Rows from block 2 of a small autoregressive pixel model, named by matrix and row number. Rows with one number belong to one neuron. Each number is 128 + 24 x the weight over its row's rms, rounded and kept within 0 to 255. All counts start at 0. After the name is the row's rms in percent of the matrix's.
After each neuron's rows are labels from the 100 images, of 14976, where the neuron reaches its highest value: "strongest on" is what is common among them. Only what is clearly more common there than usual is listed. The data: microscope photos of single blood and bone marrow cells.
# fc1: MLP up (model.blocks.2.mlp.fc1.weight, 1536x384), inputs 0-95
# fc2: MLP down (model.blocks.2.mlp.fc2.weight, 384x1536, transposed), outputs 0-95

fc1.637 099 [154 155 147 114 148 147 145 105 116 156 134 111 112 104 116 130 102 143 155  96 137 130 144 145 140 142  83 124 121 145 103 141  98 151 124 139 143 149 107 127 130 105 148 137 173 122  72 111 112 137 148 143 119  78 146 146 103 162 134 147 136 162 151 110 170 114 137 141 118 143  97 110 128 149 101  96 103 135 141 110 105 143 135 177 114 115 126  94 141 137 129 114 161 125 125 112]
fc2.637 085 [107 126 133 122 115 207 100 129  90 123 181 111 132 159 148 134  94 103 161 132 125 143 136 127 128 126 164 147 187 117 140 104  93 117 102 125 127 101 106 112 152 136 149 125 126 139 165 123 160 105 159 114 143  91 152 116 105 118 131 132 133 101 121 130 116 135 147 124 115 140 129  98  94 124 116 122 152 115 135 164 125  69 146 117 109 120 159 120 145 135 119 136 154  90  99 138]
strongest on: cell type: erythroblast

fc1.592 098 [156 112 139 149 156 111 131  71 146 115 117 129  87 151 165  87 116 152 105 142 113 124 204 109 148 134 168  96 134 111 126 103 150 139 142 118 148  92 124 130 149 156 118 111 108 148 112  90 139 128 134 172 119 124 108 114 140 122 126 125 123 110 120 101 111 143 124  90  71 143 117 108 178 108  76 112 132 148 138 152  87 104  94 143 138 151 144 152 120 114 154  99 144 142 158 148]
fc2.592 099 [ 96 177 171 132 104 102 130 158 145 148 105 149 122 140  95 163 139 105 154 131 103 163  85 144 122 100 132 135 100 123 130 115  96 117 134 135 142 130 153  93 128 125 113 140  96 134 141 117 180 141 113 127 135 136 155 110  96 111 159 110 132 155 117 162  88 132 145 134 190 121 153 141  76  77  96 171 128 108 105 115 158 149 161 125 123 108 125 122  93  81 118 109 143 110 136 115]
strongest on: cell type: segmented neutrophil

fc1.708 096 [127 122 149 145 124  90 148 125 115  94 119 134 156 131 157 163 141  86 116 123 130 105  89  89 189  92 119 135  88 143 136 144  95 148  95 150  93 170 135 130 132 119 138 104 189 151 145 125  98 119 138  93 167 125 103 135 136 149  75 109 159 110 102 128 124 118 132 148 137  84 126 135  91 134 107 134 143 114 122 151 137 123 127 143  94  97 157  94 108 106 164 161 125 124 114 112]
fc2.708 096 [115 111 134 168 139 132  80  98 151 143 127 165  92  95  91 138 116 133 133 160  93 143 162 116 117 153 139 151 107 136 142  87 143 123 102 120 137 106 124 140 184 141  80 152 154 103 131 130 166 156 145 171 117 145 133 101 117 138 146 162  91 144 170 182 126 151  82 119  90 144 141 151 164 148 130 153 119 143 170 151 179 168  92 123 134 147 154 143 171 138  81  96 137 106 107 109]
strongest on: cell type: segmented neutrophil

fc1.24 107 [118 141 140 140 169 132 105 142 105 173 113 125  90 132 119 113  82 179 165 121  79 152 114 118 127  94 103 127 119  83 138 135 137 143 101 152 109 136 141 129 161 117 103 120 145  98 140  86 106 107 174 116 121 144 139 118 105 139 141 131 146 134 114 167 140 192  76 160 110 162 130 120 156 153 108 103 140 185 176 104 121 114 118  96 150 112  86 116 123 135 149  91  94 164 137 160]
fc2.24 109 [109 128  92 118 128 103 146 158 136  90  85 113 174 125 135 178 114 143  92  63 136 112 141 136 104 127 109 155 162 109 108 149 156  98 163 104 141 141 102 159 129 153 119 110 119 166 102 129 146 136 123 171 113 114 127 145 141 133 136 113  90  80 130 154 112 111 114 130 172  91 108  83 105 102 110 148 164  75  72 139 103 180 117 162 123 124 160 142 133 129 171 119 150  99 109  93]
strongest on: cell type: segmented neutrophil; smear: peripheral blood

fc1.666 090 [136 114 156 130 123  93 118 138 156  78 163 134 168 102 107 129 103 143 108 128 136 184 132 145 116 118 153 122 117 170 161 110 124 112 151  97 154 143 147 149 141 123 149 141 130 138 101 117 135 138 140 115 117 109 119 129 163 142 136 160  90 141 121 137 150 130 178 149 102 127 136 127 105 149 143 134 173 126 168 113 111 101 105 114 150 109 118 196 117 149  83 111 141 118 146 112]
fc2.666 080 [150 139 127 125 180 115 150 187 106 115 151 141 155 113  98 177 117  69 113 128  73 128 134 139 158 128  62  94  90 127 159 145 124 144 162 146 130 112 132 158  97  91 138 160 169 171 137 142 121 138  96 143 135 131 125 105 120  75 118  70 139 104 148 120 167 136 105 109  72 126 152 101 164 126 115 104 158 129 118 123 137 156 100 145 129 114 154 103 162 134 145 152 110 116 125 169]
strongest on: smear: peripheral blood

fc1.454 101 [ 77  72 132 109 154 175 132 160 142 120 113  93 135 137 132 136 111 107  78 108 116 145 125 125 171 122 110  96 119 103 145 121 143 135  87 135 122  97 127 109 142 134 117  88 130 125 103 136 151 176 116 105 153 171  82 133 132 149 158 140 128  97 152 125 145 114 141 146 140 124 135  55 168 120 100 125 123 123 150 146 163 140 198 116 140 121 133 133  68 134  89 118 142 148 114 102]
fc2.454 099 [144 122  94 137 115 151 147 141  72 150 128 159  89 184 116 155  98 144 127 138 158  98 138 132 144 117 135 125 119 143  77 158 139 155 148 167 113 160  98 123 148 173 107 172 133 115 119 156 132 161 129 129 137 141 130 131 112 135 130 131 155 100 130  87 158 137 112 122  86 144 113 177 138 147 100 130 173 142 169 132 127 157 114 164 139 130  75 126 131 124 121 127 152 121 141 153]
strongest on: cell type: artefact

fc1.270 091 [100 101 110 111 152 101 139 114 141  93 203 122 138  93 160 123 136  93 109 150 133 134 132 147  98 139 156 153 134 132 158 136 172 174  91 165 118  98 160  77  92 111 153  82 133 154 127 125 137 142 164 126 123 134 109 120 104 111  98 149 116 119 154 117 146 155 113  92 124  97 127 144  92 155 108  92 106 124 125 127 170 145 136 118 113 142 177  65 146 180  94 130  80 146 141 114]
fc2.270 099 [131 147 113 110 164 127 129 104 109 150 106 118 147 183 150 113  80 133 160 106 141 168 114 158 114 107 109  92 123 128 124  68 124 100 156 127 151 143 113 105 128 145 137 147 137  85 183 156  92 125 139 140 161 101  98 103 141 143 102 103 108 118 176 119 114 105 129 152 152 136 135 102 111 137 164 159 150 154  90  68 102 152 131 146 156 161 159 163 124 134 136 155 159 148 129  83]
strongest on: cell type: artefact

fc1.277 100 [179 120 150 103 110 139  85 114 139 141 130 141 134 116 102 124 138 106 126 114 189 136  99  81 137 143 130 119  79 142  81  82 161 189 102 117 123 129 141 122 110 145 125 146 178 101 127 125 109 149  95 197 105 113  83 128 115 126 126 151 138 168 139  79 134 134 165 171 138 129  91 118 140 105 131 169 141 151 121 132 133 123 155 109 157 123 124 153 139 137 169  88 126 117  96 118]
fc2.277 094 [156  99 121 137 142 137 116 105 126 108 131 124 104 113 171 126 168 108 140 122 167 137 139  72 141 101 118 119 153 133 168 139 149 122 194 151 139 144 121 136 146 144 161 100 119  99 124 117 116 149  98 143 115 145 132 118  73 138 133 154 161 114 136 153 167 143 136 123  76 190 129 102 116 130 162 120 145 155 120  96 153 180 159 131 130 106 155 127 128 128 120  95 118 123  82 121]
strongest on: smear: peripheral blood

fc1.9 100 [136 185 141 167 126  80 148 141 106 118 167 106 131 126  91 131 103  83 108 115 126 116 114 151 119  97 108 168 114 125  96 124 195  99 173 113 145 104 122 151 175 112 135 112 114 126 155 121 124 135 155 136 146 157 126 121 132 112  83 127 148 151 203 111 178 144  98 106 136 107 155 150 116 183 126 123  97 165 127 123 102 133 108 114 102 144 115 119 141 136 123 132 140 115 145 121]
fc2.9 102 [101 141 112 187 103 107  80 152 130 145 147 101 118  99 156 118 130 108 150 168 148  93 153  74 133 132 127 140 122  83 154 129 108  91 132 117 147 117 139  90 122 115 129 108 121 149 116 130 123 122 102 114 132 136 139 151  99 125 129 137  71  97  80 114 173 173  98 151 141  99 149 138 132 117 164  81 113 120 143 127 132 129 115 132 164 102 108 111 147 172 136 141 109 153 174  96]
strongest on: cell type: promyelocyte

fc1.282 100 [134 142 120 156  93 128 108 168 130 101 166 162 148 156 170 130 125 116 157 110 163 113 120 126 131 136 132  95  99 122 147 146 105 117 124 134 106 142  95 129  68 119 159  64 108 159  69 141 103  96 143 116 131 154 107 134  97 141 155 178 103 182 141  69 111 110 148 165  99 129 152 145 148 153 135 140 154 137 152 113 171  87 126 122 129 112  87 102 101 117 138 153 125 140 136 115]
fc2.282 098 [106 133 116 146 134 107 156 115 137 167 165 147 100 132 113 155 139 134 130 100 116 144 111 102 112 152 129  84 129 154 142 112 147 115 181 133 131 133 108 178 129 162  92 164 142 150 145 129 170 135 112 123 130 117  98 147 111 129 106 119 119 123  91 136 127 109 107 106 146 150 148  90 116 106 160 102  84 143 135 119  88 132 146 137 125 136 110 126 147  75 152  86 179  91  58 132]
strongest on: cell type: artefact

fc1.632 096 [170 151 124 141 138  91 160 113 106 117 123 118 143 129 162 138 106 114 164 142 132 107 126  96 172 126 141 194 154 118 155 144 164 147 136 157  78 137  97 132 124 122 128 150 160  95 155  78 146 155 109 145 141 165 101 141 134 123  86 133 127 142 149 105 115 103 109 121 158  94 116 142 157 154 162 111 172 135 112 107 109 127 148 139 149 140 129 147 124 136 137 120 148 112 140 111]
fc2.632 090 [152 107 119 139 139 129 161 135 122 132 112  96 150 136 140  77 113 106 145 144 188 139 135 135 121 133 130 103 110 136 145 174 139 113 114 127 149 100 160 113 144 123 131  80 124 108  91 134 118 110 141 144 104 143 128 162 120 141 108 129 105 153  98 126 115 135 162 129 108 128 120 174 165 166 118  95  95 178 153 136 124 159 101  59 148 103 143 141 121 116 129 165 129 170 121 118]
strongest on: cell type: promyelocyte

fc1.407 102 [151 101 145 195 115 143 136 125 149  71 139  96 142 153 137 136 148 122 146 110 118 100 134 113 159 126 171 153 134 159 161  98 164 126 163  99  60  97 139 103 124 124 127 110 121 140 185 161 141 116  84 107 124 141 105 116 146  96 104 144 120 100 114 139 115 120 158 163 165 117 152 177 145 135 126 133 153 168 180 137 120 138 145 134 178 112 135 115 150 146 133 153 149 111 117 144]
fc2.407 102 [130 128 121 162 132 146 121 143  99 166 128 152 148 128 129 135 122 108 139 126 149 142 141 108 137 173 138 139 115 104 146 146 135 158 108 132 116 154 123 179 102 127 177 131 101 132 102  75 111 160 143 162 101 143 146 165 159 175  99 115 144 123 108 107 133 135 107 151 108 125  87 106 134 162 117 161  93 137 132 120 146 141 130 116 129 140 129 148 109 139 140 137 104 132 169 129]
strongest on: cell type: segmented neutrophil

fc1.47 105 [132 163 124 132 133 132  83 171 158 134  90 135 101 134 131 101 141 123 103 162 139 125 123 132 101 148 127 119 103 138 103 129 117 120 105 155 102 113 155 114 171 117 152 152  99 153  95 152 136 145 147 156  96 139 144 130 111 115 135 132 148 122 154 145 139 124 129 130 114 116 161  93 190 122 148 122 144 142 113 124 149 130 107  70 159 107 131 152 131 104 139 132 169 184 113 138]
fc2.47 107 [121 103  98 115 146 153  46 171 157 151 161 164 138  98 176 134 104 122 144 129  96 133 134 140 131 112 125 109 123  65 153 106 159 117 114  96 157 126 164 133 144 122 129 142 119  77 194 133 153 102 141 129  98 114 140 181 143 137 145 158 133 120 113 101 130 134 124  90 115 115 113 170 169  87 139 108 136 156 122  41 160 169 122  94 144 125 160 107 115 103 104  97 140 152 140 120]
strongest on: cell type: artefact

fc1.150 120 [118 151 131 129 131 126 134 137  66 134 117 129 155 178  87 104 194 136 144 128  96 152  99  84 151 136 107 137 107 127 110 115 119 175 108 130 144 126 123 173 136 149 114 133 131 142 135  96  74 181 111 140 178 115 170 114 187 137 128 101 127 161 113 116 110 104  91 104  89  85 149 120  81 136 134 152 119 126 101 123 144 126 101 143 124 147 109 152 120 107 150 153 132 132 103 129]
fc2.150 133 [147  95 144  77 115 117 156 117 164 150 156 151 102 121 145  63 104 103  95 147 138  72 115 177 141  72 136 140 175 127 101 130 116 143 143 143 109 104 139 106 137 105 123 114  85 111  97 111 139 157 121 115 129 110 145 116 135  99 120 106 122 141  99 172 115 129 170 149 135 142  77 135 150 145 121 177 122 164 142 153 110 110 144 132 128 130 119 124 171 105 119 106 135 125 161 135]
strongest on: cell type: segmented neutrophil

fc1.464 106 [132 158 134 116 147 136 133 101 166 160 125  96 170 147 151 125  61 120 117 140 157 117 111 103 125 110 133 165 130 146 123 157 125 165 108 108 119 124 138 117 142  98 108 115 177 106 165 157 132 104 146 111 164 141 147  90 121 113 158 154  88 134  99 107 137 153 134 120 131 135 136 110  97 155  90 161 165 111 150 170 121 182  94 133  77 109 121 137 108 120 155 135  97 113 173 125]
fc2.464 120 [115 145 161 125 131 154 205 157 159 160 145 123 133 160 144  91 114 119 141  73 123 135 109 128 118 130 177 143 120 150 161 137 153  98  92 107 115 127 137 154 116 130 135 124 132 121  98 136 135 149  83 148 132 170 111  91 133 101 139  90 126 125 126 182  91 140 108 116 117 112 145 127 127 141 184 137 113 154 106 107 120  74 147 135 113 129 109 151 129 104 156 139  99 137 170 135]
strongest on: smear: peripheral blood; cell type: segmented neutrophil

fc1.442 092 [131 155 150 108 130 145 109 104 129  87 123  99 136  60 141 120 147 104 178 113 129 123 117 106 102 135 116 146 103 143 184  86 137 120 127 118 122 128 159 129 149 120  72 111  96 137 103  94 113 129 146 121  92 126 131 112 102  81 130  96 122 123 156 129 113 131 142 130 160  87 120 110 150 120 142 154 125 127 147 141 103 100 136 100 105 132 174 122 174 142 125  84 143 165 133 153]
fc2.442 102 [100 129 110 129  96 145 127 123 136  98 123 154 120 174 133 127  93 179  98 109 143 169 132 107 121 149 122 145 119 109  99 133 117 133 161 154 119 170 160 136  64 140 155 145 131 168 118 119 122 109 115 104 153 145 128  70 104 124 150 135  92 140  81 144 138 117 148 164 154 153 179 121 140 134 143 110 107 120 147 116 100 169 102 132 117 135  76 145 151  71 127 156 104 111 119 130]
strongest on: cell type: erythroblast

fc1.511 094 [116 126 172 109 140 168 156 122 118  99  88 126 165 144 139 138 120 146 121 102 140 115 122 162 133 118 149 113 159 148 102  99 134 136  94 121 129 115 154 136 124 178  71 100 108 140 114 155 114 104  93 181 100 120 156 193 158 135 111 163 157 110 130 126 124 150 117 100 156 168 146 106 131 136 127 139 159 123 120 121  97 169 135 122 127 120 175 143 120 120  96 124 148  86  85 120]
fc2.511 100 [128 111 118 123  92 141 132 127  97 128 144 157 152 112  87 113 141 149 111 132 180 130 176 177 145 116 101 169 163 148 135 142 140  86 188 137 123 162 103 100 132 120 185  72 104  92 141 114 143 120 106 124 138 157  99 139 149 155 165 100 153 128 135 121 133  77 113 143 125 125 138 142 123 140 108 113 140 138 109 116  82 112 126 139  75 156 103 124 130 133  88 134 124 128  87 111]
strongest on: cell type: artefact

fc1.183 115 [152 131 110 134 142 127 111  93 118 156  90 152 159 121 123 123 133 134 116 123 112 132 131 129  65 144 100 123 140 159 135 139 143 130 117 168 139 148 137 122 115  93 159 133 142 116 128 136 151 124 134 151 127 118 105 103  96 114 103 107 116 129  88 123 160 157 160 111 166 175 180 132 156 138 142  94 189 146 107 103 127 140  74 130 160  98 103 137 134  95  96 139 105 139 141 133]
fc2.183 102 [ 92 122 153 117 130 119 101 121  90 112 101 122 144 148 124 112 108 105 159 146 152  98 140 108 120 146 165 167  73  92 133 122 129 135 109 104 131 127 120 135 147 120 125 127 115 142 118 172 171 113 161 168  96 177 147 145 157 123 120  97 131 139 101 187 141 120  66 140  84 117  98 117 158 112 163 125  83 101 136 134 170 122 114 153 112 121 118 100 145 135 144 126 111 151 148 120]
strongest on: cell type: promyelocyte

fc1.533 097 [117 144 123 122 135 123 128 102 115 141 131 118 153 136 159  83 159 154 135  99 152 137 125 109 156 149 110 108  90 168 125  69 176 131 189 160 132 144 126 120 136 166 111 123  99 137 105 110 110  98 165 109 151 127 128 142 113 150 159 127 116 123 146 164 149 112 114 165 148  79 113 123 123 106 107  91 183 165 133 160 129 107 136 131 137 125 120 125 130 123 125  93 114 154 124 112]
fc2.533 104 [133 123 151 146 155 149  94 115 131 149 123 126 113 155 147  78 163  92 135 122 156 110 110 153 104 125 119 150 100 111 112 142 161 119 114 101 135 102 133 119 182 104 106 142 101  90 121 167 137 151 146 102 157 157 187 128 124 124 115 143 105 156 148 102 123 164 119 114 121 139 141 137 117 137 123 113 110  89  79 122 120 133  86 149  93 158 123 107 137 115 107 140 125 136 181 103]
strongest on: cell type: artefact

fc1.578 118 [157 183 128 118 102 135 165  90 145 134 122 136  86 140 128 126 151 112 136  75  92 136 101 153 108 129 185 127 114 134 177  87 124 130 135 112 147 147 120 107 130 187 129 129 124  91 141 167  65 101 118 128 118 116 136 154 158  69 126 106  74 105  92 162 118 114 113 113 108  96 120 152 146 141 132 143 117 154 114  87 129 170 117 120 143 100  92 131 107 142 133 151 110 139 103 133]
fc2.578 113 [130 110  95  83 134 152 141 134 119 137 109 122 109 159 111 126 125 153 152 132 106 152 171 151 200 152 136 128 140 109 143 136 121 132 104 130 136 133  92 141 128 151 134 124 120 110 158 105 142 111 170  92 143 130 108 177 144 132  94 149 195 127 135 122 127 123 125 151 131 129 196 108 133 122  82 150 123  78 122  95 154 101 115 131 152 121 172 142 122 164 130 140 141 115 128 160]
strongest on: smear: peripheral blood

fc1.754 104 [124 145 124 120 184 113  96 149 120 116 126 159 110 132 129 109  98 141 146 152 155  68 133  86 133 103 140 164 152  92 108 146 149 144 102 112 145 147 120 136 154  98  94  83 119  77 139 138 123 129 110 158  78  80 172 135 114 133 171 125  81 139 167 100 143 130 152 146 138 117 159 126 117 100 108 114 126  92 178 118 130 138 117 129 107 139 145 113  67 146 121 162 125 131 161 137]
fc2.754 102 [176 133 172 141 103 130 135 119  92 125 128 143 146  96 109 105 130 135  86 109 114 116 133 126 140 171 125 143 121 132 111 135 131 170 117 113 130 146  93 116  93 163 145 107 110  81 145 142 139 104 145 120 140 112 102 121 120 146  92 150 160 112 143 125 123 108 151 116  90  94 123  93 110 143 122  94 122 131 136 213  98 116 138 122 121 156 138 128 123  87 105 136  94 111 120  98]
strongest on: cell type: artefact

fc1.326 138 [117 120 146 106 135 135 121 106 134 110 100 115 109 121 108 134 137 116 153 139 125 118 124 110  92 167 153 118 122 147 122 104 155 147 123 128 150 150 144 110 162 122 153 104 135 125 179 158 117 140 111  96 105 165 133 159 140 147 123 156 133 102 119 138 112 156  86 173 139 164 158 108  84 111  91 113 123 160 124 136 161 134 148 141 151 129 144 132  73 108 144 123 101  94 178 148]
fc2.326 121 [100 140 160 108 179 163 109 120 140 140 167 119 110 171 111 181 117 126 118 127  99 115 130 134  99 124 145 128 141 108 117 178 112  94 163 156  85 109 156 140 146 121 131 101 161 141 177 179 129 128 156 125 134 114  89 131  98 128 123 125 111 138  97 138 100  95 135 108 112 138  86 104 134 138 187 151 116 138 162 138 153 128 140 162 120 140 129 121 142 122 118 147 130 162 127 132]
strongest on: cell type: promyelocyte

fc1.703 098 [125 119 142 116  86 112 125 146 109 127 153 169 143 194 101 110 161 108 172 126 130 108  85  99 169  93 112 148 138 131 130  98 163 105 152 128 130 140 160 131 123 128 127 164 166 117 161 111 165  91 123 170 152  96 157 127 131 171 116  79 139 157  83 113 148 107 131 127 133 146 140 121 115 125  95 108 132 135 146 148 121 136  88 120 151 133 146 119  88 151 160 133 142 121 115 140]
fc2.703 104 [128 113 119 124 171 130  84 119 144 117 157 126 112 139 150  91 115 190 136 104 168 149  75 116 111 139 123 178 173 135 136 140 134 192 120 117 128 133  98 132 185 116 140  97 127 160  92 111 110 167 143 125  91 114 122 130 183  94 106 105 121 133  51 102 131 135 188 125 117 127 118 133 101  99 108 127 126  89 135 147 138 159 108 127 145  92 159 159 157 166 137 119 134 134 112 139]
strongest on: cell type: promyelocyte

fc1.388 094 [125 125 152 144 184 122 131 131 117  85 150 137  86  88  88  98 110 101 134 122 101 102 112 107 124 123 169 103 137 124 117 150 109 179 105 110 150  94 146 154 154 129  86 120 125  99 126 141 121 162 144 149  76 153 117 137 159 155 168 137 116 120 109 157 158 167 147 135 115 151 166 108 115 121 139 105 133  95 146 123 122 136 106 136 126 129 113 135 130 103 136 156 135 123 156 128]
fc2.388 096 [136 135 118 117 133 127  99 141 164 171 169 127 170 165 117  96 162 110 127 126  95 127 101 107 133 145 128 135 152 151 153 156 109 147 137 113 106 116 143 128 117  98 132 117 179 150 123 116 124  98 118 118 124 115 137 146 104  91 149  98 125  81 116 120 131 142 103 153 120 105 146 112 143 128 141 118 162 132 150 137 135 121 139 137 132 120 167 173 147 139 161 134 136 150  70 179]
strongest on: cell type: segmented neutrophil; smear: peripheral blood

fc1.332 109 [ 84 135 119 139 116 120 120 157 122 128  94 133  95 118 127 140 133 149 122 109 109 140  90 129 128  96 118 148 108  97 129 121 145  98 149 137 138  76  98 131 138 156 111 121 122  92 184 149  95 173 141 144 127 144  77 145 136 169 114 155 119 131 106 129 196 165 124 148  99 146 101 167 142 118 122  89 133 110 139 120 133 159 126 115 153 125 148 125 105 152 109 164 191 124 128 109]
fc2.332 103 [155 135 104 182 144 148 112 155 116 132 187 116 132 132 116 101 160 122 116 124 139  70 161 126 148 105 151 139 132 153 109 125 170 117 122 115 116 147 110 153 111 148 138 128 140 156 128 124 138 109 114  94 133  82  87 106  99  98 142 110 111 103 116 147 151 110  79  99 134 111 112  99 125 104 155 162 138 130 108 153  75  89 135 147 126 153 107 108 127 162 121 113 155 121 127 119]
strongest on: smear: peripheral blood

fc1.16 095 [145 164 108 121 136 126 103  98 164 129 129 164 153 121  94  95 132 166 135 116 137 130 151  63 160  95 134  94 116 123 146 192 134 120 141 111 141  93 133 136 100 109 149 112 176 103 201  89 151 141 145 134 111 131 110  96 123  91 103 128 122 144 125 131 116 127 125 125 121 113 154 129 142 138 128 107 127 159 132 117 128 166 128 131 124 174 113 111  81 139 138 132 110 188 121 120]
fc2.16 096 [131  72 122 149 131 159  90 153 136 169 146 141 132 104 167 116 122 123 140 103 120 147 123 141 130 152 151  88 172 125 129 108 109 136 133 121 148 162 131 137 147 146  97 135 116 106  67 138 106 137 146 138 133 149 156 136 123 137 165  71 118  88 119 148 133 131 134 129 122  80 150 117 116 107 150 129 134 114 170 143 149  85 123  93 108 110  94 180 167 141 141 143 112 150 115 127]
strongest on: cell type: segmented neutrophil

fc1.190 107 [ 83 130 131 126 156 111 143 116 111 165 123 125 136 150 155 124 121 130 133 102  72  85 186 162 174 137 146 156 154  98 125 105 123 105 123 148  74  87 102  71 141 139 154 101 127 163 164 120 109 128 132 144 124  95  69 147 179 168 121 148 143 167 169 124 116 120 121 167 124 104 122 139  89 135 143 121 162 183 138 144 111 142 123 131 134 114 109 145 135 151 122  95 125 146 144 144]
fc2.190 100 [116 123 170 170 128 160 134  93 155  93 178 131 163 109 141 140 132 139 156 148 145 157 154 172 117  94  93 115 113 108 136 142 120  86 127 167  98 141 127 134 135  93 126 142 122  97 127 125 118 135 122 113 133 143 115 113 167 155  73  94 137  93  80 144 150 109 149 152 154 125 126 123 144 125 183 122 123 115 148 125 108 139 107 130 121  82 137 109  97 128 169 155 122 134  74 123]
strongest on: cell type: promyelocyte

fc1.252 084 [106 139 120 133 130 109 129 156 133 115 154 145 145 129 101 137 122 129 136 129  85 119  90 164 121  93 148 131  97  99 135 158 174 122 107  97  94 133 111 118 162 110 131 151 120 109 166 136 157 113 105 136 108 121 140 123 152 148 118 171  61 126 123 148  88 123 121 145 107 183 120 124 147 100 151 144 123 106 153 112 177 115 144 141 140  98 111 137 158 114 134 109 130 141  89 119]
fc2.252 075 [144  98 107 158  99 136 196 125 156 100 173 107 123 103 140  88 139 122 143 167 181 135 133 111  88 171 172 120 158 122 105 124 164  89  93 161 150 105 155 122 149 120 151 171 131 131  99 161 137 139 103 123 137 128 130  79 130 127 143 127 163 161 131 140 145 142 133  98 127  93 139 140 138 163 127  79 103 150 127  92 106 175 146 112 128  96 105 113 128 121 111 148 172 115 120  99]
strongest on: smear: peripheral blood

fc1.438 110 [140 115 131 120 141 106 144 130 113 168 104 107 185 141 125 137 116 152 136  99  93 120 124 120 146 143 156 136 106 160 112 129 146 121 110  97  99 145 153 167 156 160 127 147 170 137 131  75 146 134 128 104 162 123 126 152 118 117 100 111 105 134 128  84 111  86  97 157 118 170 139 140 140 133 173 145  85 122 118 153 105 114  98 181 130 109 129 134 141 114 100 115 141 127 130 130]
fc2.438 113 [ 75 173 115 150 109 121 122  90 102  88 124 140 126 100  97 143 107 154 173 142 143 155  61 129 164  69 142 105 133 117 145 124 120 187 128 137 122 152 119 135 146 147 152 168 129  87 109 139 153 129 132 154 132 156 131 130 114 144  97 129 174 124  97 154  99 111 111  78 127 108 147 103 129 119 134 105 108 132 160 145 172 140 138 101 156 117 136  92 148 163 151 110 141 114 121  99]
strongest on: cell type: segmented neutrophil

fc1.544 087 [135 108 171 140  99 149 153 117 112 128 137 147 112  85 161 130 101 114 130 113 124 123  95 123 177 170 133 141 113  74 111 134 107 153  94 115  94  96 121 111 140  94 143  81 157 137 123 145 153  99 123 121 129 158 156 110  99 133 106 112 132 119 190  88 161 114 143 122 120 149 123 120 132 112 142  84 165  97 147 118 115  95  82 134 136 123 155 128 161 128 136 116 141 146 103 130]
fc2.544 092 [126 124  94 108 152 122 102 156 143 174 128  94 146 127 143 157 121 159 143 115 122  85  95 116  96 110 133 149 123 143 111 137 134 132 143 167 137 142 128 164 128 148 139 159  94 179 168 174 143 177 143 112 133 124 123  90 121 141 162 134 162 172  88 104  96 108 101 142  95 133 120 137 162 117 108 184  94 142 137 192 115 162 136 114 128 136 116 139 123 105 135 101 113 112 106 107]
strongest on: cell type: artefact

fc1.704 076 [146 164 105 138 104  84 130 121 113  95 126 140 163 117 130 124 127 143 107 112 222 114 140 126 142 102 101 161 153 156 107 116 120  61 121 119 142  87 160 110  89 125 124 115 153 130 173 161 140  85 168 109 140 159 130 139 127 139 112 133 144 110 142 120 133 121 105 147  96  72 128  89 166 116 157 101 133 141 143 126 143 135 189  95 135 134 156 185 159 130 130 146 130 170 132 123]
fc2.704 083 [114 117 180 109 157 154 141 127 138 162 146 135  90 148 104 119 115  84 144 106 102 124 114 128 121 122 128 135 143 152 139  98  89 129 120 165 110  94 124 172 109 136 179  90 116 146 113 141 150 135 103 158 155 108 107 131 145 115 153 145 131 133 108 111 155 112  89 112 166 151 148 130  85 149 151 112 118 140 120 125 112 105 112 170 129 122 159  97 110 114 143 130 103 155 125 140]
strongest on: cell type: artefact

fc1.401 101 [158 104 102 133 135 137 113 136 138 154 107  94 110 133 128 152  85 114  98 128 113 130 113 128 170 132 140  79 135 106 141  75 130 149 153 178 136 134 195 156 183 162 146  90 126 121 120 159  98 143 120 135 170 155 130 116 108 155 101 105 142 149 108 122 125 134 147 145 126 150 125  87 164  99 153 124 119 101 167 154  72 123 154 105 132 109 130 109 131 113 117 115 169  78 130 115]
fc2.401 091 [ 99  94  90 108 142 122  95 101 162 150 131 132 148 159 129 131 173 141 118 134 143  94 116 138 116 106 114 137 134  98 125  86 133 139 155 103 137 142 128 137 142 136 145  92 118 114 142 199 120 137 180 133 105  81 151 135 121 140 116 148 136 125 115 121 155 102  98 161  89 104  77 162 163 115 130 103 189 170 153  96 157 126 132 131 113 158 101 147 100  87 132 123 123 138 139 133]
strongest on: cell type: artefact